From a checkpoint of a small self-supervised image encoder: patch size [2, 2].
Rows from expert 28 of block 5, named by matrix and row number. Rows with one number belong to one neuron. Each number is 500 + 50 x the weight over the matrix's rms, rounded and kept within 0 to 999. All counts start at 0. Numbers have three digits each.
# up: expert up (model.blocks.5.mlp.up, 32x96x96), inputs 0-95
# down: expert down (model.blocks.5.mlp.down, 32x96x96, transposed), outputs 0-95
up.5:584483456451479463521485497584528486515490396496514443563468505507514519468481452487525453447540491580513519557545557575480518461530400546540550563499494444515458442531506531492417426354469439487528567520464517484569494446465484439479581409476550441532559454487590546589573502531456500530
down.5:469508498454487460555472505448550431551496485474512498500469564545576529384477467556487513504504562430465460614490487505472534530474488512533536564460490509440495488498555565446472479519512403533505498528529452502463538518484506438567527385507430453542517529547517460514426506573502569546
up.6:570464466488628499536483493421531470511408461468477492478539451504469485597458565501521524455583613539511553473400519496458523483452496430452457341450518552515564466574456488519526533436439586490531484578439484574531528554434397562571451473555489490514534454467550496504494577550429583481
down.6:485498479548531389497632496505590446493479436593462480546455609542477507559484367423503494429494540479449503466460434542542489423506427421442458449481543539474512508559628541533541533458534446475509532414533522597453460477512482605556479561532393477513565557571511406570443542507527549475
up.7:525489501507519486532516495499496485544442555502563551494485531447509466515440438447531459555398507464493508499540532521507524522492452460535510382489542526579520477432456570466504426556528509452534546554449530446450487487519510589505508446459447504548533499479533553492580510454497473467
down.7:358517446537494455549555508520509454470540470523525490533502464517506499542461443439479475583401446515481486571490499498508531495467564564487462526500503504450497501455481533509520558481544567435495568544509539465434495424568535505509480425565454473450447431518537547540492507575495524480
up.8:578553502578548420591517445549537479477540528500471475484375591573548558555506474474403560583471518433357451629638486394566462501524502489567538486470560485495490464552485442468501441496491464467453562407502528431486441464517444503511459418571504448481538434505418510545605585405503524504
down.8:439363455514496472493556543487534564487484479578577495545464514462453515397528440609466509460513524496569470425398485516510498496511535530471552503539523500514519471443536509456535472548505463450456576544564472488494515504486506449521470461476496408627589477532513505516592573420441551424
up.9:468491463522534566540442560498589472387452553551490525395458465516447575486564502552429515526458543477482441358479533671443506443462349532486468469597537526542536503520495448469476473502571537442479435596513452473594496516549598587462500509440502443508585505582427432476463504488526482513
down.9:467488484509560454530428583528554486585400529552537453611511470531373446465551634632496610537590516523474533525468466552453439391435449466470444476470548527467534535473507556518511504457489515641466466421480526435513474491503525524525523456428483402551472506483543487498590388433551503574
up.10:457454486445576438511490525448570451472506542569517480460430421547501511486453529522514414515500505475455503543543552482466562471515522485371583622518435375538578500551491482504541447448576506543416499509469514415463442469489524412462487500521549540566561519520515469556542545580568509479
down.10:500519410415546383548451547540575560549385488470476502497416396493523525561400389473513484580545552448565497480495492491529455490559528496468550539533608497450500455482430375468474563600460520467512474555530496498449560532513488433520472511505487511523483537528461506420619441596601553449
up.11:505535538478491467506500416497525503510519467516492394542546457517482545568577569494517552463411501472419496502540429402536521483563534510453486506533521451564483541503493450436604474421467496518446533501529467439508519445495556458570552488469425527581548562523504537500523540503523425429
down.11:605469571500509528320503489483515500435567497483453541483476476535557538491470523538516495519508417420490471533491478511459470468455555542539495567494476524592565462507526560432548489517555559520472514456461516448527434583586546505504405453580476458456501534526506513412465472517491508445
up.12:535576516576492491567508550552519547536467558587490443510427518537450455525440483488486499505459530487488464453499508457458409447545531524506469507480478528510500492537574466511388513486521462439522417511493520458522500532447504494503547583526577476440534427488503530477473544387495483561
down.12:476520549465487396535522523487443451530472535503492471497526488431427513440533573530508508480465523460497518428502433470421505488533544428512516529519484574475553523539505567504448440549460488474468414570548414469509521447482492449494533535479475517505511553550568561517517540586416545540
up.13:548408525499441424552537513518557496537453348536511521472404510595409510614576535549552527521449544458506444617480369535564517443499470450541572449499473450544469509505458506472386505547485489563543545528515562546424515519630502474524506433391503481507457531501376487570401423554595425454
down.13:570468524542444497508526408463530535494478519487537461590510423588584466580427485598441540542539615451497563513504419508496552486521457488414452473546433557491462474528508471362486433595403464470437547418542520500521499452552464451575513386577590513557465493548465546590421471507487583470
up.14:493498541521416468596359532542503508477399526447532447486659498580475574440537371502420594533419487418547531488602418520458497499458517531492512483515559543477441528516519513497509571446535540492512503434464539515520517581561522481543505556492426435478469530572525437506520482478479444404
down.14:476447477465535536435431500555496529503467504436531459471512543558548461517584473519462453473481458537469471476441463567467616465532499472501486613491570439590547468547577502507486459509444460484510580532451435448540534519390515365512509493542507514607542480453496426561552489540466487537
up.15:474548573471563599490506458450501538441548520411517525517586453551533468515523525459515510522486494488528557506438458485530499453539482534565492495454494483445498550540451519480498477546524470487470441492474443411551546482436432503566618560426480421506489533530524529410568435508466525502
down.15:503595464468453446495408435448551599543497583494508423499464482476492457546508480509410549531541463454531501492492468561597460504490573532427475493421540531516507486521505483512529637422622572477531421569584542525394527437439510521522521511529433507483487524479472438477517443509480470491
up.16:582479443496520502561523481501534449448574516516508436558454512446521463503534476507517443535517433485483543423432557475619530508513503574505389552547509557586570545558576458449482462443490421451464497558510510513473529517508464578487476536483507496493428510468475411458490497464528513470
down.16:412484435524451525524546570473526497539475517503470433402503459506455480441538579520477547493487470562602578446527432484540497486472479457512543535531501540542521482490521585498443482413574566512551457530534425472482559497489593539482501411482489495544546525568422552488487480490453515486
up.17:511487503564443482486488494535534463578476447477498467536422511479525454477537466549494565515443520499449449542558518489478517497514484529514520485507516507506524551486519493468492483456489540484467521432501487489455476501463554509519523462464477412514538595599503476510504528511524491497
down.17:516507555501498540449482477519569515518502525505463515506468494484507436527477463478499467542495476560529509580508534516464553465495496479445504566486492476497503465491452548460407420476493578502450520528466490432486583550509530442466498488518443530502548522503458535479526474492491540477
up.18:477478532542571535499410546468600550510533408556373537592477472514457506401529595438540388504486387511477569606411488515384511431476451527415455489612629448435484468504486512512504426555567373443499487463591504429545461418541497622544528572452574587543492443519551500451487578468486559545
down.18:491522520474458450504492548502501419503414445454560533536378530475545504399487566584518474479474448530560447499510502507544572496489491525542440518485525534537557416558455590513400475522639556521470474442542505534517521553457532348516560458461472604635518443420471450482469503460519538477
up.19:389530568620513505490470477520529415515518479582454443426549595526523568540427412478430467544536490461503513593460470539519514510504500505403528492452575495484431569518389525489517492503426512511495489549453508512457501432452436426522484481506467551517538459581486492584464631525579600459
down.19:438576553518594436412466484499491545491543449545481490492587469493455601549493518511501486463547498459462429499594533513483498502436452504443551519608511398489477476485463452494553540444494527507515535490482470467552519541462478429631427585596410524552574476554574481550449376384536476396
up.20:492551506483533460515505445536460460555467496528556488465552420565456471493523491578553530436382447415523457524412491518521513472483579480563484505437495475510452598583524492523538548527508522496459504452463464489442519448443495541462530562572531463412490528525472574577504477450494545497
down.20:405491629579531432481476479479431561521568536420471531534526501533483414526435541469548435527527513455446564478468484549501518497509573420531511494554482486427412450575461502508486603550483539475525399486495482532470515494438547495476450527434568505474507534559453477495606498487507580496
up.21:458490569510446529474474513578571513497458518541436464580501557469508458454430546486442455475594530438608471551548555521500530509556546550564535454403411580449512372489476489503493569533487520516527571485501522425550525507563489419474478486454456473446499511442583480457494482403490460520
down.21:540459444503461512584435485440469499569497599458486521479559497478478448498505615484429453505481541587496497553550615394527492627495459517372568504500514414484488523470437581482455419551516446450511541430530508571517485516452530521561465487415541534452551468468444535567470514483497542515
up.22:458605511480406541528484453449532482506619497502432509523502565419518436587537569452508570478572503541470532426571395524503457501403486545487613440504488508464472586578504543413585452528535516632448520501446467466463523457473527436496567570419465498562511430507527522474350462567415509510
down.22:448481540488471515476523424631531493463605563421449494569481540435583546472512457524525527429505492517477490598472451386500514436446386515564555432493528490497518455514598347577534571474446454580474489543564483542461444570500493584519469482399566512413489574547500489507457569543471440552
up.23:444529527477433526479421428503495531478528612475501528471559484406543468555426552394457559500591578620480540470546481498501546524424471538514571466565469520505466511455493502388557514485549488486522601544577486526457442467574377522516468517421513474484498488499474468498425513536547460465
down.23:512515554534560501412461561509533558307578507454499485514495471511573507449572488389535543539480495594543477508530502464518410604524482552507520509552541534516529489348496596524441547457480444597521461471511501565505490428511504489476536443427418484419477527444585415505445560461486469529
up.24:511581513496546555558490455520466439498491587498518485519535467408433441458577557543533523501586478522517594550522419499406515575490546377480498433473505487510518528531483409544489499503553561498439470508483495447603456522455569427573481501439430420472430547490572444373522527509521522497
down.24:533509529541525469534569433580453477471481627474451481462450486476513444475529476418460465586538504535543451483529556434580528550505506470396430462439565464545560528525601486469514528423525488428489510415463574649483515525460404553484560428384487519535454599536489488434473490528538534485
up.25:555548511441528508455481465581529499474460407433505499566520479551507533472480502478402564458369516465489501433460502578589515492527553520590549556369507492584529588438462456513502446535485511466500373525470561445497500559480496486430551546498482576496556593415504580469557522478534461397
down.25:553527452510456566458435447444481634552474490489449499552460459494460515506530446573497534517512438414488545549491508552494547455592362584541471564422399490500421402536532448505543516488476516528412445491522563576470446439480536548439540550473594459532555514493481568557563506428516495389
up.26:378587561531533416527502511538519449579410501480482500407545543473532442488510436501494559496550443523473522569558490422397598439432473505537573526483531517510540424560468482445446570481566541609394491546446502532451497457598527391527567529557472490487438506437419552446496474585557465487
down.26:502447583437603437556493430566571444504438592443392545408562427533505477553560409366479496487510508489522568520523519430453478475486569552472427531553470487572464512495593470433500546528457484465565472500488511488525506514475574535525602512470507443508437519415484476511559537474536429464
up.27:507485546367528454568496534373513499477473582449505459494512486482567515506477483498487423580417458446496552381555507491491603540553539600444561455505522366441589541434468510463454570413454493468454484586476505480471538529544592566477565534516504553524455485567539409441652580435482569452
down.27:532462454484501412480402380519551548476498570492562496487401509522531496554498541465591535491479476542512447522444529487463528506481540515537522520494552531494421527476472500618520516458368579544555476456430476397494514479486525475557503559556452633478469447550414573532455496443505457500
up.28:509505550541585475602462499502396467478496488566527478586520423560558491597601457626559465511465454459562477455468508438456501551453504477466408524496492526519347509575545534530478469468471465481468418464401581478421479533541402522472449441481532520502526543588530528519463615578457524496
down.28:462436550384455511489519439420473349505511486540536482574511462458540464451469552496437539467526616426470487382539525537506538366489504532499429559568548509521457499495539465510489455488649581494517411462495499514429488534488483565535404557570514440589498560671495573515502531523452475516
up.29:520493448415571582574457454466528479537491538423554466385634542403481476579476626475481535489528539493544473503460468486504552452572545465523550497472543527545561505539530452444536557424515531546531463469373444412462499475345517513494542503484531465489526485493475510498512514489541591482
down.29:501531432543472399524525508548533467526474556531453469462436419520521535582567446310591480421546507544523399459418521487576461465457495445471481380497436462499522456532556450550604576591495575467527491464528505575458463504535524554498532506528468514453516571560466515590529501450455525523
up.30:527576516558466485532657514520426444546498536460574510428510534327525507464512534532545517518406501500541476442480431438476426507486537503534490464572535445495429465556626517437553466570529555456498519413491533515499463501343554559461530504449416573562569513488523528475510475461454524497
down.30:474446497509423514465508482485428474559503495515574510602584454415496472534566481497514409408446426559490430490464514486543477488503557540527466507536488482371609503466517480507547423557542573415519505471432492570560437518573507667415497469593543532454608553443498511479527531417437536565
up.31:482348431453533455464499497503501555440468448520517465440553558566532466433511616471424503515421489543533507473493562495613452483450457441563584561389366490569583409414580472524502534540492431568626487615573417510447501534443487534572605585454414445457505493525548464489503491544551515507
down.31:629517446437442493603505490552561597500502373463537508506405458548358541495492575478585513504469527527413537568486537430554544525505456505479490453491527465468603518509397541592513467472484468503443437484558527537558517501605437510474475447557503472480424507438556595562441422404491572288
up.32:474519507476588471481539490522436528519470571499460456480478523454595427497487441520505518536565396464511597494416465487544602548538538555542460513495485452551488517463433518523509474559477501487492490535535493497557491572498438497409493445449467562500501480494460555527373454517566458532
down.32:447461550478523545519460483398479500537479503458468521416532459552551482554513491510513536490386468498478504547518468510479466526513480488600536481540600512502444488532475457474574529485517504503444482493499516511461484499548519441575512506510530509500463488478434513514470531551571540460
up.33:457584474503555538425423418486528514500486568466525523398433411523539540547501521454505413463394462503456600545456549528515505429543495532468567474534476435391589522486430437515519462561564572471408546550548530437586504494434474394533502504570451588458443419601556467564601503513467572578
down.33:527551470465592468490521523588481416483521555491496532488459536509511563579406404499545463503601495408559594549562510497548485493495502539590466453459530494535477499453461538427517638507484546575444538524456449458467457582419517490535509418369561462631474424440483430524421432498512491461
up.34:454461417527519528453470565512505426529537557472540555655534424461469516637582480493490503485563440490432477438493515559488532564489519599503442500497443527514450487565503520530557476457456494598564558575491494438479464496512475423432411582482554463525571385490473543479527377421542393500
down.34:488422464512428521613489494452485404566392552541457419613542501567590537453488487467471409508539454527484554516444487451556527508524599541485588537538465584451427487408462481440481556424433514510490435539478491502501544522395391593464458427471487537564562400543578538502468524605385553674
up.35:586477480473575533481550536488481498476565523456604418503480451501536546394489541451486586515496447493422436575491484429422528560484436515566569511425496496555720521421545511427410482485472495544454443614504619498428478517496417527508492540449599482463640574436604441441456465493524461459
down.35:604632518485483475601538451543558593495540395527555445529456466379429487482437495610466594518455405479538478493511561488471421422508534416468420433363468483523433565432535516518466461454526554522524562489557475469558513472539491479522536547489537498497514509439461540502551440543592485506
up.36:529514392552475537475460454559447541524484473485448505565446451407573594456414422566437463548412477558546516492457545496449530478512517554505581512552495556478447534488465486484479512523453514568541528471485489533525506560462573544538485477386589613441371493573516508533439506455419501556
down.36:478476562481445487486480456427462452402473500558565595494509519522556495536477555462499456519503460554511514544561477500521606564551470496511486407540498537585478536483470513512520492502566455555436569392528435468449504445473570515464530484459408566511557452501544404488439499503473490451
up.37:455542527540504450479509518545527538451500545514506520433501456464492478487549519446461530564481558499543528510507442504560519509455424509519489499540425484605481507496462471472480552503461523544487507425529539532454507561454482503517523562508503474494462466493455571451423492512469450501
down.37:514438555456464462480523521554519571527487430528496518495498485505546505500510484433506469494520495536466511451465518533475425510524476520558562478461512529494534437546585497499452457541473515511476490490493508518566457536385547490553549505505552460508432443484506578544487508491501506483
up.38:461384545525548535419535584488450558540532490565601568480494561467474426509409459559505537472446477567451567544552499479511575536522499450472643556494530496459503498541461488479494512579474483446460472556467583398488556400519516477483407524498431458475543457487470500449502521449510461502
down.38:492497448536577427462539513460425487518518486424594555529510472520546430469515437468484550494441493550532537556429507448415531514448539583574548497571467459461489508412486506492493499519591502537484537535491476455487493459489456525593519454462436526517554539507485525451603404477527520478
up.39:555492567441593557609551503477499517372541521491565543496498564415520462511522471419573548456492479495509586550531535450425524556543464515575383423414474529515557422477447609536570523419498463438503388613435501541473539556494462550516472520553499465529474524451423527456511472491456512426
down.39:471495570497514387428565492517517530563447452448454429540500545508487401470515497464513502497492453542525429518458520412458497519496500505489505576465538564502342519473543451513592457467537511482519501579472468540541530407630505429498453555559506522420524449427439543537458609550533547532
up.40:553586439408445557569478558584474466494507527516483499491546468541482541550482497580520492464472485485579524483504399477519421532475443465506559572582494549430428464483572492497499426526510445374556504441396505567506461460474538467553546479515463476523424444589541504562530515480436573532
down.40:421547539567525543510452472484565464469549494543468543480479463434509511500571488507489495575458566469449489542493475608465519497550415557503465467591543405432560621526453602540435410591434478556517539442484477485477552461407484438523478480557571602420443494459499442502555432496473561486
up.41:407491471486500514590432550510439473478440532527510455564560563452468509529607583522447489522516426506495400530531509517476496570500523537566387537567435488530591417460498487445551378477592541430556572498511515468447506545488460536430517417455467502491528490485487452470439492575525510559
down.41:423519433488452465528502506568527467453489464478520561483540475546434520558487561415511494453532506474435496513513427502518456563505550424581538505522424516484524488443426507515564392488496589520459527561465488519469504450526446530460601424511472425476517568549532601548489504513469573585
up.42:430372507633496468477526575462554460475612578484396529397559528563498464543508483590506513506525438507545463593511466484467495484501557524473601494509477516442413510461510517419493569565587434442432492576483468532433480534492464471565382410583440486533525479511480539494575537434458480555
down.42:447478574486494420481448559496437478566495511532505487517487603439541402580550513512584431430491419564478488540382517517512470510559492548541486545507446431450522597461542552534508482475564462557600581391502544528527497562434552510601510470501481479443436492473436473523474377437496459546
up.43:571554488521494448438464544529490537486472585557497439395455513502633547348494515512456508501476502545446499609572453499523561551472472468558509470503486483501465438564548407455507421601489395496500565423506453524428475501416467547513545508482467543532524525487431565535501482634513481489
down.43:490401516528460553535490441468494423493476430520581493610522442587427475444482502572539518406472609525505465545522525457554534583461553544495498595524523286453560493492450566538563499502521488451478584491523484399569485513487503437544477539555506443576555517432434523467436485481593473368
up.44:448444466586542428544466492518446506577494479493494452455427528532392489515521553503522514542477461492468552436537514577523537462462466515516513495507447507589476534499541501487574557504524451364487458541546515572474469522488423514472386510565499467488552535567524439500510558477576478482
down.44:482502511463506463490593486465506581473498494553550550468462549511555428510573505550540415533500448491626405526478454556503511480491548444479493476494534544431474464478531569461554529452428475535495509479535501519491483442478508457492440508447529487521489529483517509542544523494493464515
up.45:470482506495478453532432470448523557600454478519436561478554517438449545508484548631569570517524519546442495451512435523554457555473587543464412574501572507446548438559464508365485559445503510436507489498489440498465500395530469493499551525580508555513487397530497545410523535488475526472
down.45:535519455530440569447493465521536448519561512525474400440620528512498519517546509482480583495413426466459520403534440464556478595566476487387428512400509505527436474560513528520531520449537529566470498578506522445523533407470508528555482457491503499360484520548563488532524530552495488531
up.46:503403474530513434455506538562557494525454413516472530453460550472512422402469488431505470498519467540527463514444576496548515523601502488591521550515431485562519412529542506536524510477395494473497522451438389604432576443475550518382569484454455441498512521602534532463512496506571513639
down.46:480465374496505560615463519435469534601504437511567415567417526629489466467440516467538584478430585519485537442556540412545480538532484601434515536497501527502581615496538455500523470571470489414509449534429437444467495553496350534472456551494418447495446511564546596442537442526486510397
up.47:404480470474515437514527546466507534503480441447388525437482468519498500507528454379578553524501531462419570456516473507554448454575476527585494525478523470503600563556623419447569489529520538513534526597507542581600498536596557501475495571469483348504495484485410401516502532503435549385
down.47:522510464468604511473560469592573465529493498471473422546466439550417511484499465522543471557449474605542456510407478516452552418461435460520499567455461527488433458548478552557535457558329447494571524440542564529548500472575527613524459577430438521555427504556438507609460472563501501509
up.48:462470491513526478515484478474471509396544531442497616510586419492378493545506539487544483485555618474551556595376482478550543390428509514554461461552541400531500478462584477499491524450537427396485513561501492481517469623494546526512452549539445534471484500494603520467509553608485462424
down.48:396534544461594579410511543486638514480487436515545457458442601512504460457521423476499481492469505490530431544467548458495548514416518538505444475535516542470583471446554614567503454513563487480513485503521455513537539537457468473465441513441527461489436604495495513527503497516532476585
up.49:486590431540500492578514601521548567416477469493446540565556483498513569585511491537459482462496431474519555487507508494480461512532496483398506526442457492527527586537490555385445518435515437478502511500510441487544488465430485457408457502475570535466548508539542628549435496489471493517
down.49:485485480426466543479486487556576533473625502545477481526461521452537546549486543482518472550540470473557511459475496609472502512514434428507469469524450538526517474472502485525491488460546460485491531495598455437481534572412468501485468485471581426456496510522468533508527556579541394546
up.50:406538508508509493411574493464488481485437502547487567558483556484500465518558433471507495540476495497488500450472487517528503536512530457491422596522565514473523552516538496498482521511509503585512553499483497568548512563482444511467487476461461528557489439556382578468467494490471461461
down.50:541512521413531534514553440451411481470507529486550455477668453507533538526494481483523384474526469481496464459494492574463551539454534546525517459512438533408513546530506464466509470407468553511453508554545478510551475517508450569513529432501498551486511477520514529432495526582462479487
up.51:455547483551495363560502425498489597407514446520532528565525564375522478505505523669503510549443504552460481399481436483521441507428424534480371534464562442543424514582518565482583562443537479608446556544441512518441544428535479532423461570398608453572501495506495519438480512504414494586
down.51:474475585435434520437493433531546483516501546507470592483593401467469493459491548519457550504488504480422477474478398537461566523515592443520511463528511551535471438554582528413409468519608541410486457616371529455492469535448533570514486458459523474517585483527516642502471642533369570558
up.52:596456557577522493431508521491608468479530488450516561516508547430373360576400490474569544519440519498561507542514530510500474602447432423538516561571440381487487421552501524504596576429519450540447631556474527559479494549538539463450478490502464443507434429354456480480492496599498472547
down.52:506466542532540452498517452531540576484482530554522488545551458475571546573503528446515524463551569465497496514471403458383531527546521509476475522576518537497421552436439521573518384578511443459496437581443388469477483478463565500450612437567478444448499475366510472547453513592462612527
up.53:584449586477535437568466437458519460507556561426400448534568530529491491450506447471561515549510481504452550505543560554554506479506567559468520463618600524581466585481490476474390511486425529451521476452489520458485500424469566592514485429505527512452457489478451460477456513520491435495
down.53:568490517461563460533509526551542548446524475441497469470507481444477506480515465575547474567487472580439531500529582568479472532510475503526513548467454460514430446483455475439577538432529538459511517498463477543464509503507590466557476472456452472532558509505488420537515480502480535347
up.54:417423524461502482579461462534564503480495444532457567559476537571553439539528456578496427517548467461502586433507525537485532556523496500558413498483525497508514546437502529416498459527465524459462483494453488477497541422488482574527501498496436608559573527517408475492465517497486420534
down.54:490451473466516567462506401417531483483543547436489484458504526596412437402535496491519530487497470540451557527540487566545541520570473501557520524411526551539398557511444482522516539437494486537552455597561506547493517496419484526431482521623508531467438502510390492516476553473435518451
up.55:522496437549461566570442423468484506492523525525477500544590513547529441522595539515432537556548424472482524487450455455480474488468510556542586499538490430582438443491441521444624535507525523595448510426423473434477397441537525526583466492475446434493565450558531496531467458459504482551
down.55:521536516541520479476447439553463479527458594514405540510480512405528568402465517492566441553538484508471462520484514543583487526521508539472564539493529454490622492511474508544484551517563487473418475484497506560489425458488458490461557444554505546497511546465528464474503475445412443544
up.56:492484445466494528493542506505445482486558404561523491646526492647363510375449570421477512500567558509551458491511521528387565471426530480504510497564501534542511535470477440452527410500463446551489572462488507516491526482619513530440559450481572434474493508576559417507573420485475470485
down.56:553473418654503632496388625453444404530547421551453395512490520508510499447481519602463515424462464592402491493557501530474556559512518509478562461444488508425507629477405526610442410473544471435563506479599394535503504478565524428482505556511478489482496499494516491496519523516536463541
up.57:511521416485552490488573482445510537549451548468527541461454417571589377504524502505543527559517495479474490456462489398549565374531454524419622437441504430588570458467477386435539571524478581508469463497523506555486465595384551523542490472523512512599450537493511575474444546450454655488
down.57:521503423466583437484577453546551427529525502469518490513519538379484484524500491451493513518432518555544515561524491379494491468451478466554478469534450480510553525556522572527525570536417624488456519496541395551467497594613375590522577511465557531481483409459476530555377464430507552454
up.58:495438465623496490530461517513524526460495487498542495391479459502536566577526471452461532534530417562496526508533502476555572595472517475558475476451443529503516530438470520515462431467432601475510551422504550384455498580438475538489418499564485486447533470523386529476534435580501499581
down.58:515487514458521486540496477555504498535511597511547500506421515580482492531496506480474511410463570581531533431426539622442431469440558439585564494518487488567552458379478507474592535522500485542536552511478465464446466418470518538447530537494470479530493444560519501515482455449488592500
up.59:533502525488463472600528433503526552559445501461463461523517498524601478486518548584503437511483437446469512463541513448486518498470556514513576472535505531488460482521474500442458494493431553515510449501500471470501566418460516471552498574519465476499461483476561497490537514511501452545
down.59:448527552522564503422457488531497520484511547460470552473587510424526518429556465528497506522442473461523457479489514512582545528485444514548447533587451485489554521463559491460490507464452529523451497504595499455553575530445440491418491433523431427464609548539466469556529453507523493477
up.60:521447460555526493485429497466441499584485535566461505442474484451463483531517526564483543447475458551459454501483411499547507463601574468521539410566454516479458574467492569539437532549493517541475512485519543456484458442441458493499571441566519466575526507446534604487616531469458490501
down.60:464514476509499539481454574601418523489486543533511465503503583524456430565544443458468462411522486476512534472468475465509537568450552500476530508515465434534533540532520431459399514538503441541510552559511500474520528464411501462445370578505500478446531480488605541556520470498552535491
up.61:511528500531459377527500409414492538549506472525503460418433461478510485551538458451547522474502552577494548471498427508419554467469486442505450519456519542501454529483597518509495543482487548551573487419634474510600501464408485527480567611450571518555529432495515535499456556483441629445
down.61:393575495543552506475508458530505457517553470500536518590599494510463581517505470517411477470496637492406448562579509461521529473448512459579458467465438478537581523448433376421514524524466499404394541495460509462548449503593454569514539532514562564391508463416573445480462514532544559469
up.62:533451494465507517538496483535439584440533524553548531428406579544535465561432442531530500443409511403555487472557509406519502476564520489468493456512534568464445511451525535518506499478473535484458539494594375594521458498518514524503416594422515498502474476497510547444532546523508510488
down.62:469556556403387430489491472476456542426452449586570452481535494468432578532411500471561554473505545487575543519519464465509545594499546543462447476451503438520537482506473488526426519484492490501519584517492443496523581502527473437566528484374500453479574549454584529526465521622425479590
up.63:562486438518474538562493484474451497603424524429515436564516439452520529489476480530541463444520496453458534412530605450496367540557526514513515482444475468505451531485540507547561512520448476534549446443493512502459596459535480485513440517562526591507538439580490484559504539510479491507
down.63:537423547516489571493577590431575487541570491528507478308491493420468551464520536527484538465499423514469489462483430590465527526643469436489511522472471522585465489530417505506395535507462460536505445440521552410531528543468630472584438548550469505478581569534485519484471526458385499489
up.64:537565501479471508562528574536466524508530543430487495489493548511500490469511508493442508569448551452454497442427527538413458463597442462594431646419527445528547539460496464546456522544389432477525392494497480544589525437550398608532509548538484418447511568439615491531523465520552493458
down.64:583524474448491509560446516543439559528579442477563465507417493560501537400478464468436702511541513476514571447558491601490512427505537494409398479441530516542402531484567510459457527533466427468580478551484480620468451392613491555545468598510546456523473474507427551484527514416446524382
up.65:578592468557464587495469497555418405548476471515434508414478447587565520599557468440508452504429432622440527523469421402519497513558508510451488515478517418437561564533578533482521442465526516510568554460545508523518586547426513476476426410485424453560462502510456449479508547498486593609
down.65:508504535548483491466479442601438365534496617567499527547467478511559502428431441421504518522480563514593606519436476602483482444521432503588469586472473562434620536486472471592449460592482440546503467383497516432501467495438511445501492517476517440522544461466587489463483463537482528468
up.66:498442465461533488467507515420504487468466404534524468547474575529541509494531537445504483590545527466481471519407522504526568541519560413552468512554474462459497438575480540465416492441506530503540410544469458474527520555420504477489512400448559506527494521483495520503527541527550521565
down.66:595574449485501474530571533501492508521426492509528424516465397541562581582507493517539516496505511474490459433533459533510481529491488440417539444464464479577431561532525409449454474467491502476514574516474502455534483563511519522561522550479424526532453512487469518491555505490541483468
up.67:545457566548475534529440528573540460493499468523432520480552523549363488497443500551510454427559517529485445521454500513503517409500493502457481446541416463615514509483473438532555500499539503441545493565546469484410524601528522560493453546552477492476486447546527520472441581542519516414
down.67:386545464537521440467492474559584436564406456454512506517564547520582437488536493530500538509554506441567471562524535429578531501537456427435543505477463537527517532524400552648483456460553497523439473479482437495486530437521528401522459462540436447502520494512503454566495396508558459514
up.68:532427480503505604461535510498534550523527435550563488426503455509472447497442534472501469539595524574559456448408488438502483507494431578439548499553481556451491513558418533447541471506508547558460424487464520575490491519553421462505555462440530544546455552536553455582540440441498350527
down.68:500531499541448502487512581460546575516470456461528457444516498448445540372546408596432520478477484497430479525564524632486449518481525458461494529557420589482539464549571457533450397566530525528419505541651531553504483415492483558451522538458417555455453538490640487526450520448480448486
up.69:508540514481502467535514413571486523424491484449442463415585569509470519478540477448544564507417501560559541469506490508491582482486532521570513552534493466479550597614376534533575571387437474521463460404418562482473448541632567529546523483410438413487515489471524548493520486472408491468
down.69:469540509540546517523445503594436491544549518411525516443525521504530455587471505490465567480513481514420499392412471599515621529416496496548582530478521543548478369527536544526504482521466466500535511530526534534456534482511506458434522544544480455438445585345500467485538467496523521469
up.70:481411438507481457479462605544453442467496536605543439528508561417544535549414451561510481507625454546546523421480521464502503536460501534505610582453434556501448452507413525574553557444434457504567514528541505485536535479543390398464498533488427562485523497481344583530528496556435470538
down.70:448429519559536653488481483424509485386462516522545590410461626516532498472569544477428422477496500608479502440610545565481430514519497519488611497634515494501379570444453586493484477531487429514575460529398501428508500567465486567484502460534370566419491466546512540483478556515480458487
up.71:547504541431535500551424517476605553514454442484502460488455546458516441472463488541478536556496524577601450553541389437534567464476496493406485520448454570438510630536532500487556418457438394500503615466586425504499491429480511495533548476450504561537524496399619467527505521525499486446
down.71:597483434459480533504503528514526506409501401524466480534532478469523583406499531476553577402457472557448460449557532486516510548534559506539448553459474449517513411527470503431466475524495409453490620508601610475529498506511458395603437552541473531468494516538511572433461570505452435440
up.72:466453512511543541508435575489428508516528485574494473502486472505547530487600463454490539527513437583595482566526528516539527509515516446419484469506470542489455440471411549483436478463468462474580581448478487475500545567549547504551538546474401410510508551502475518464624480348532392461
down.72:478486451531531497493550535437434440434412415535536564483448557614563554426545501492581395607588496567552520472452536506449525510481535576447555506493528504499479424479506504451565476459499483463546465525562560471462532483501431429485446513510518579481453571505418558491469549493467441553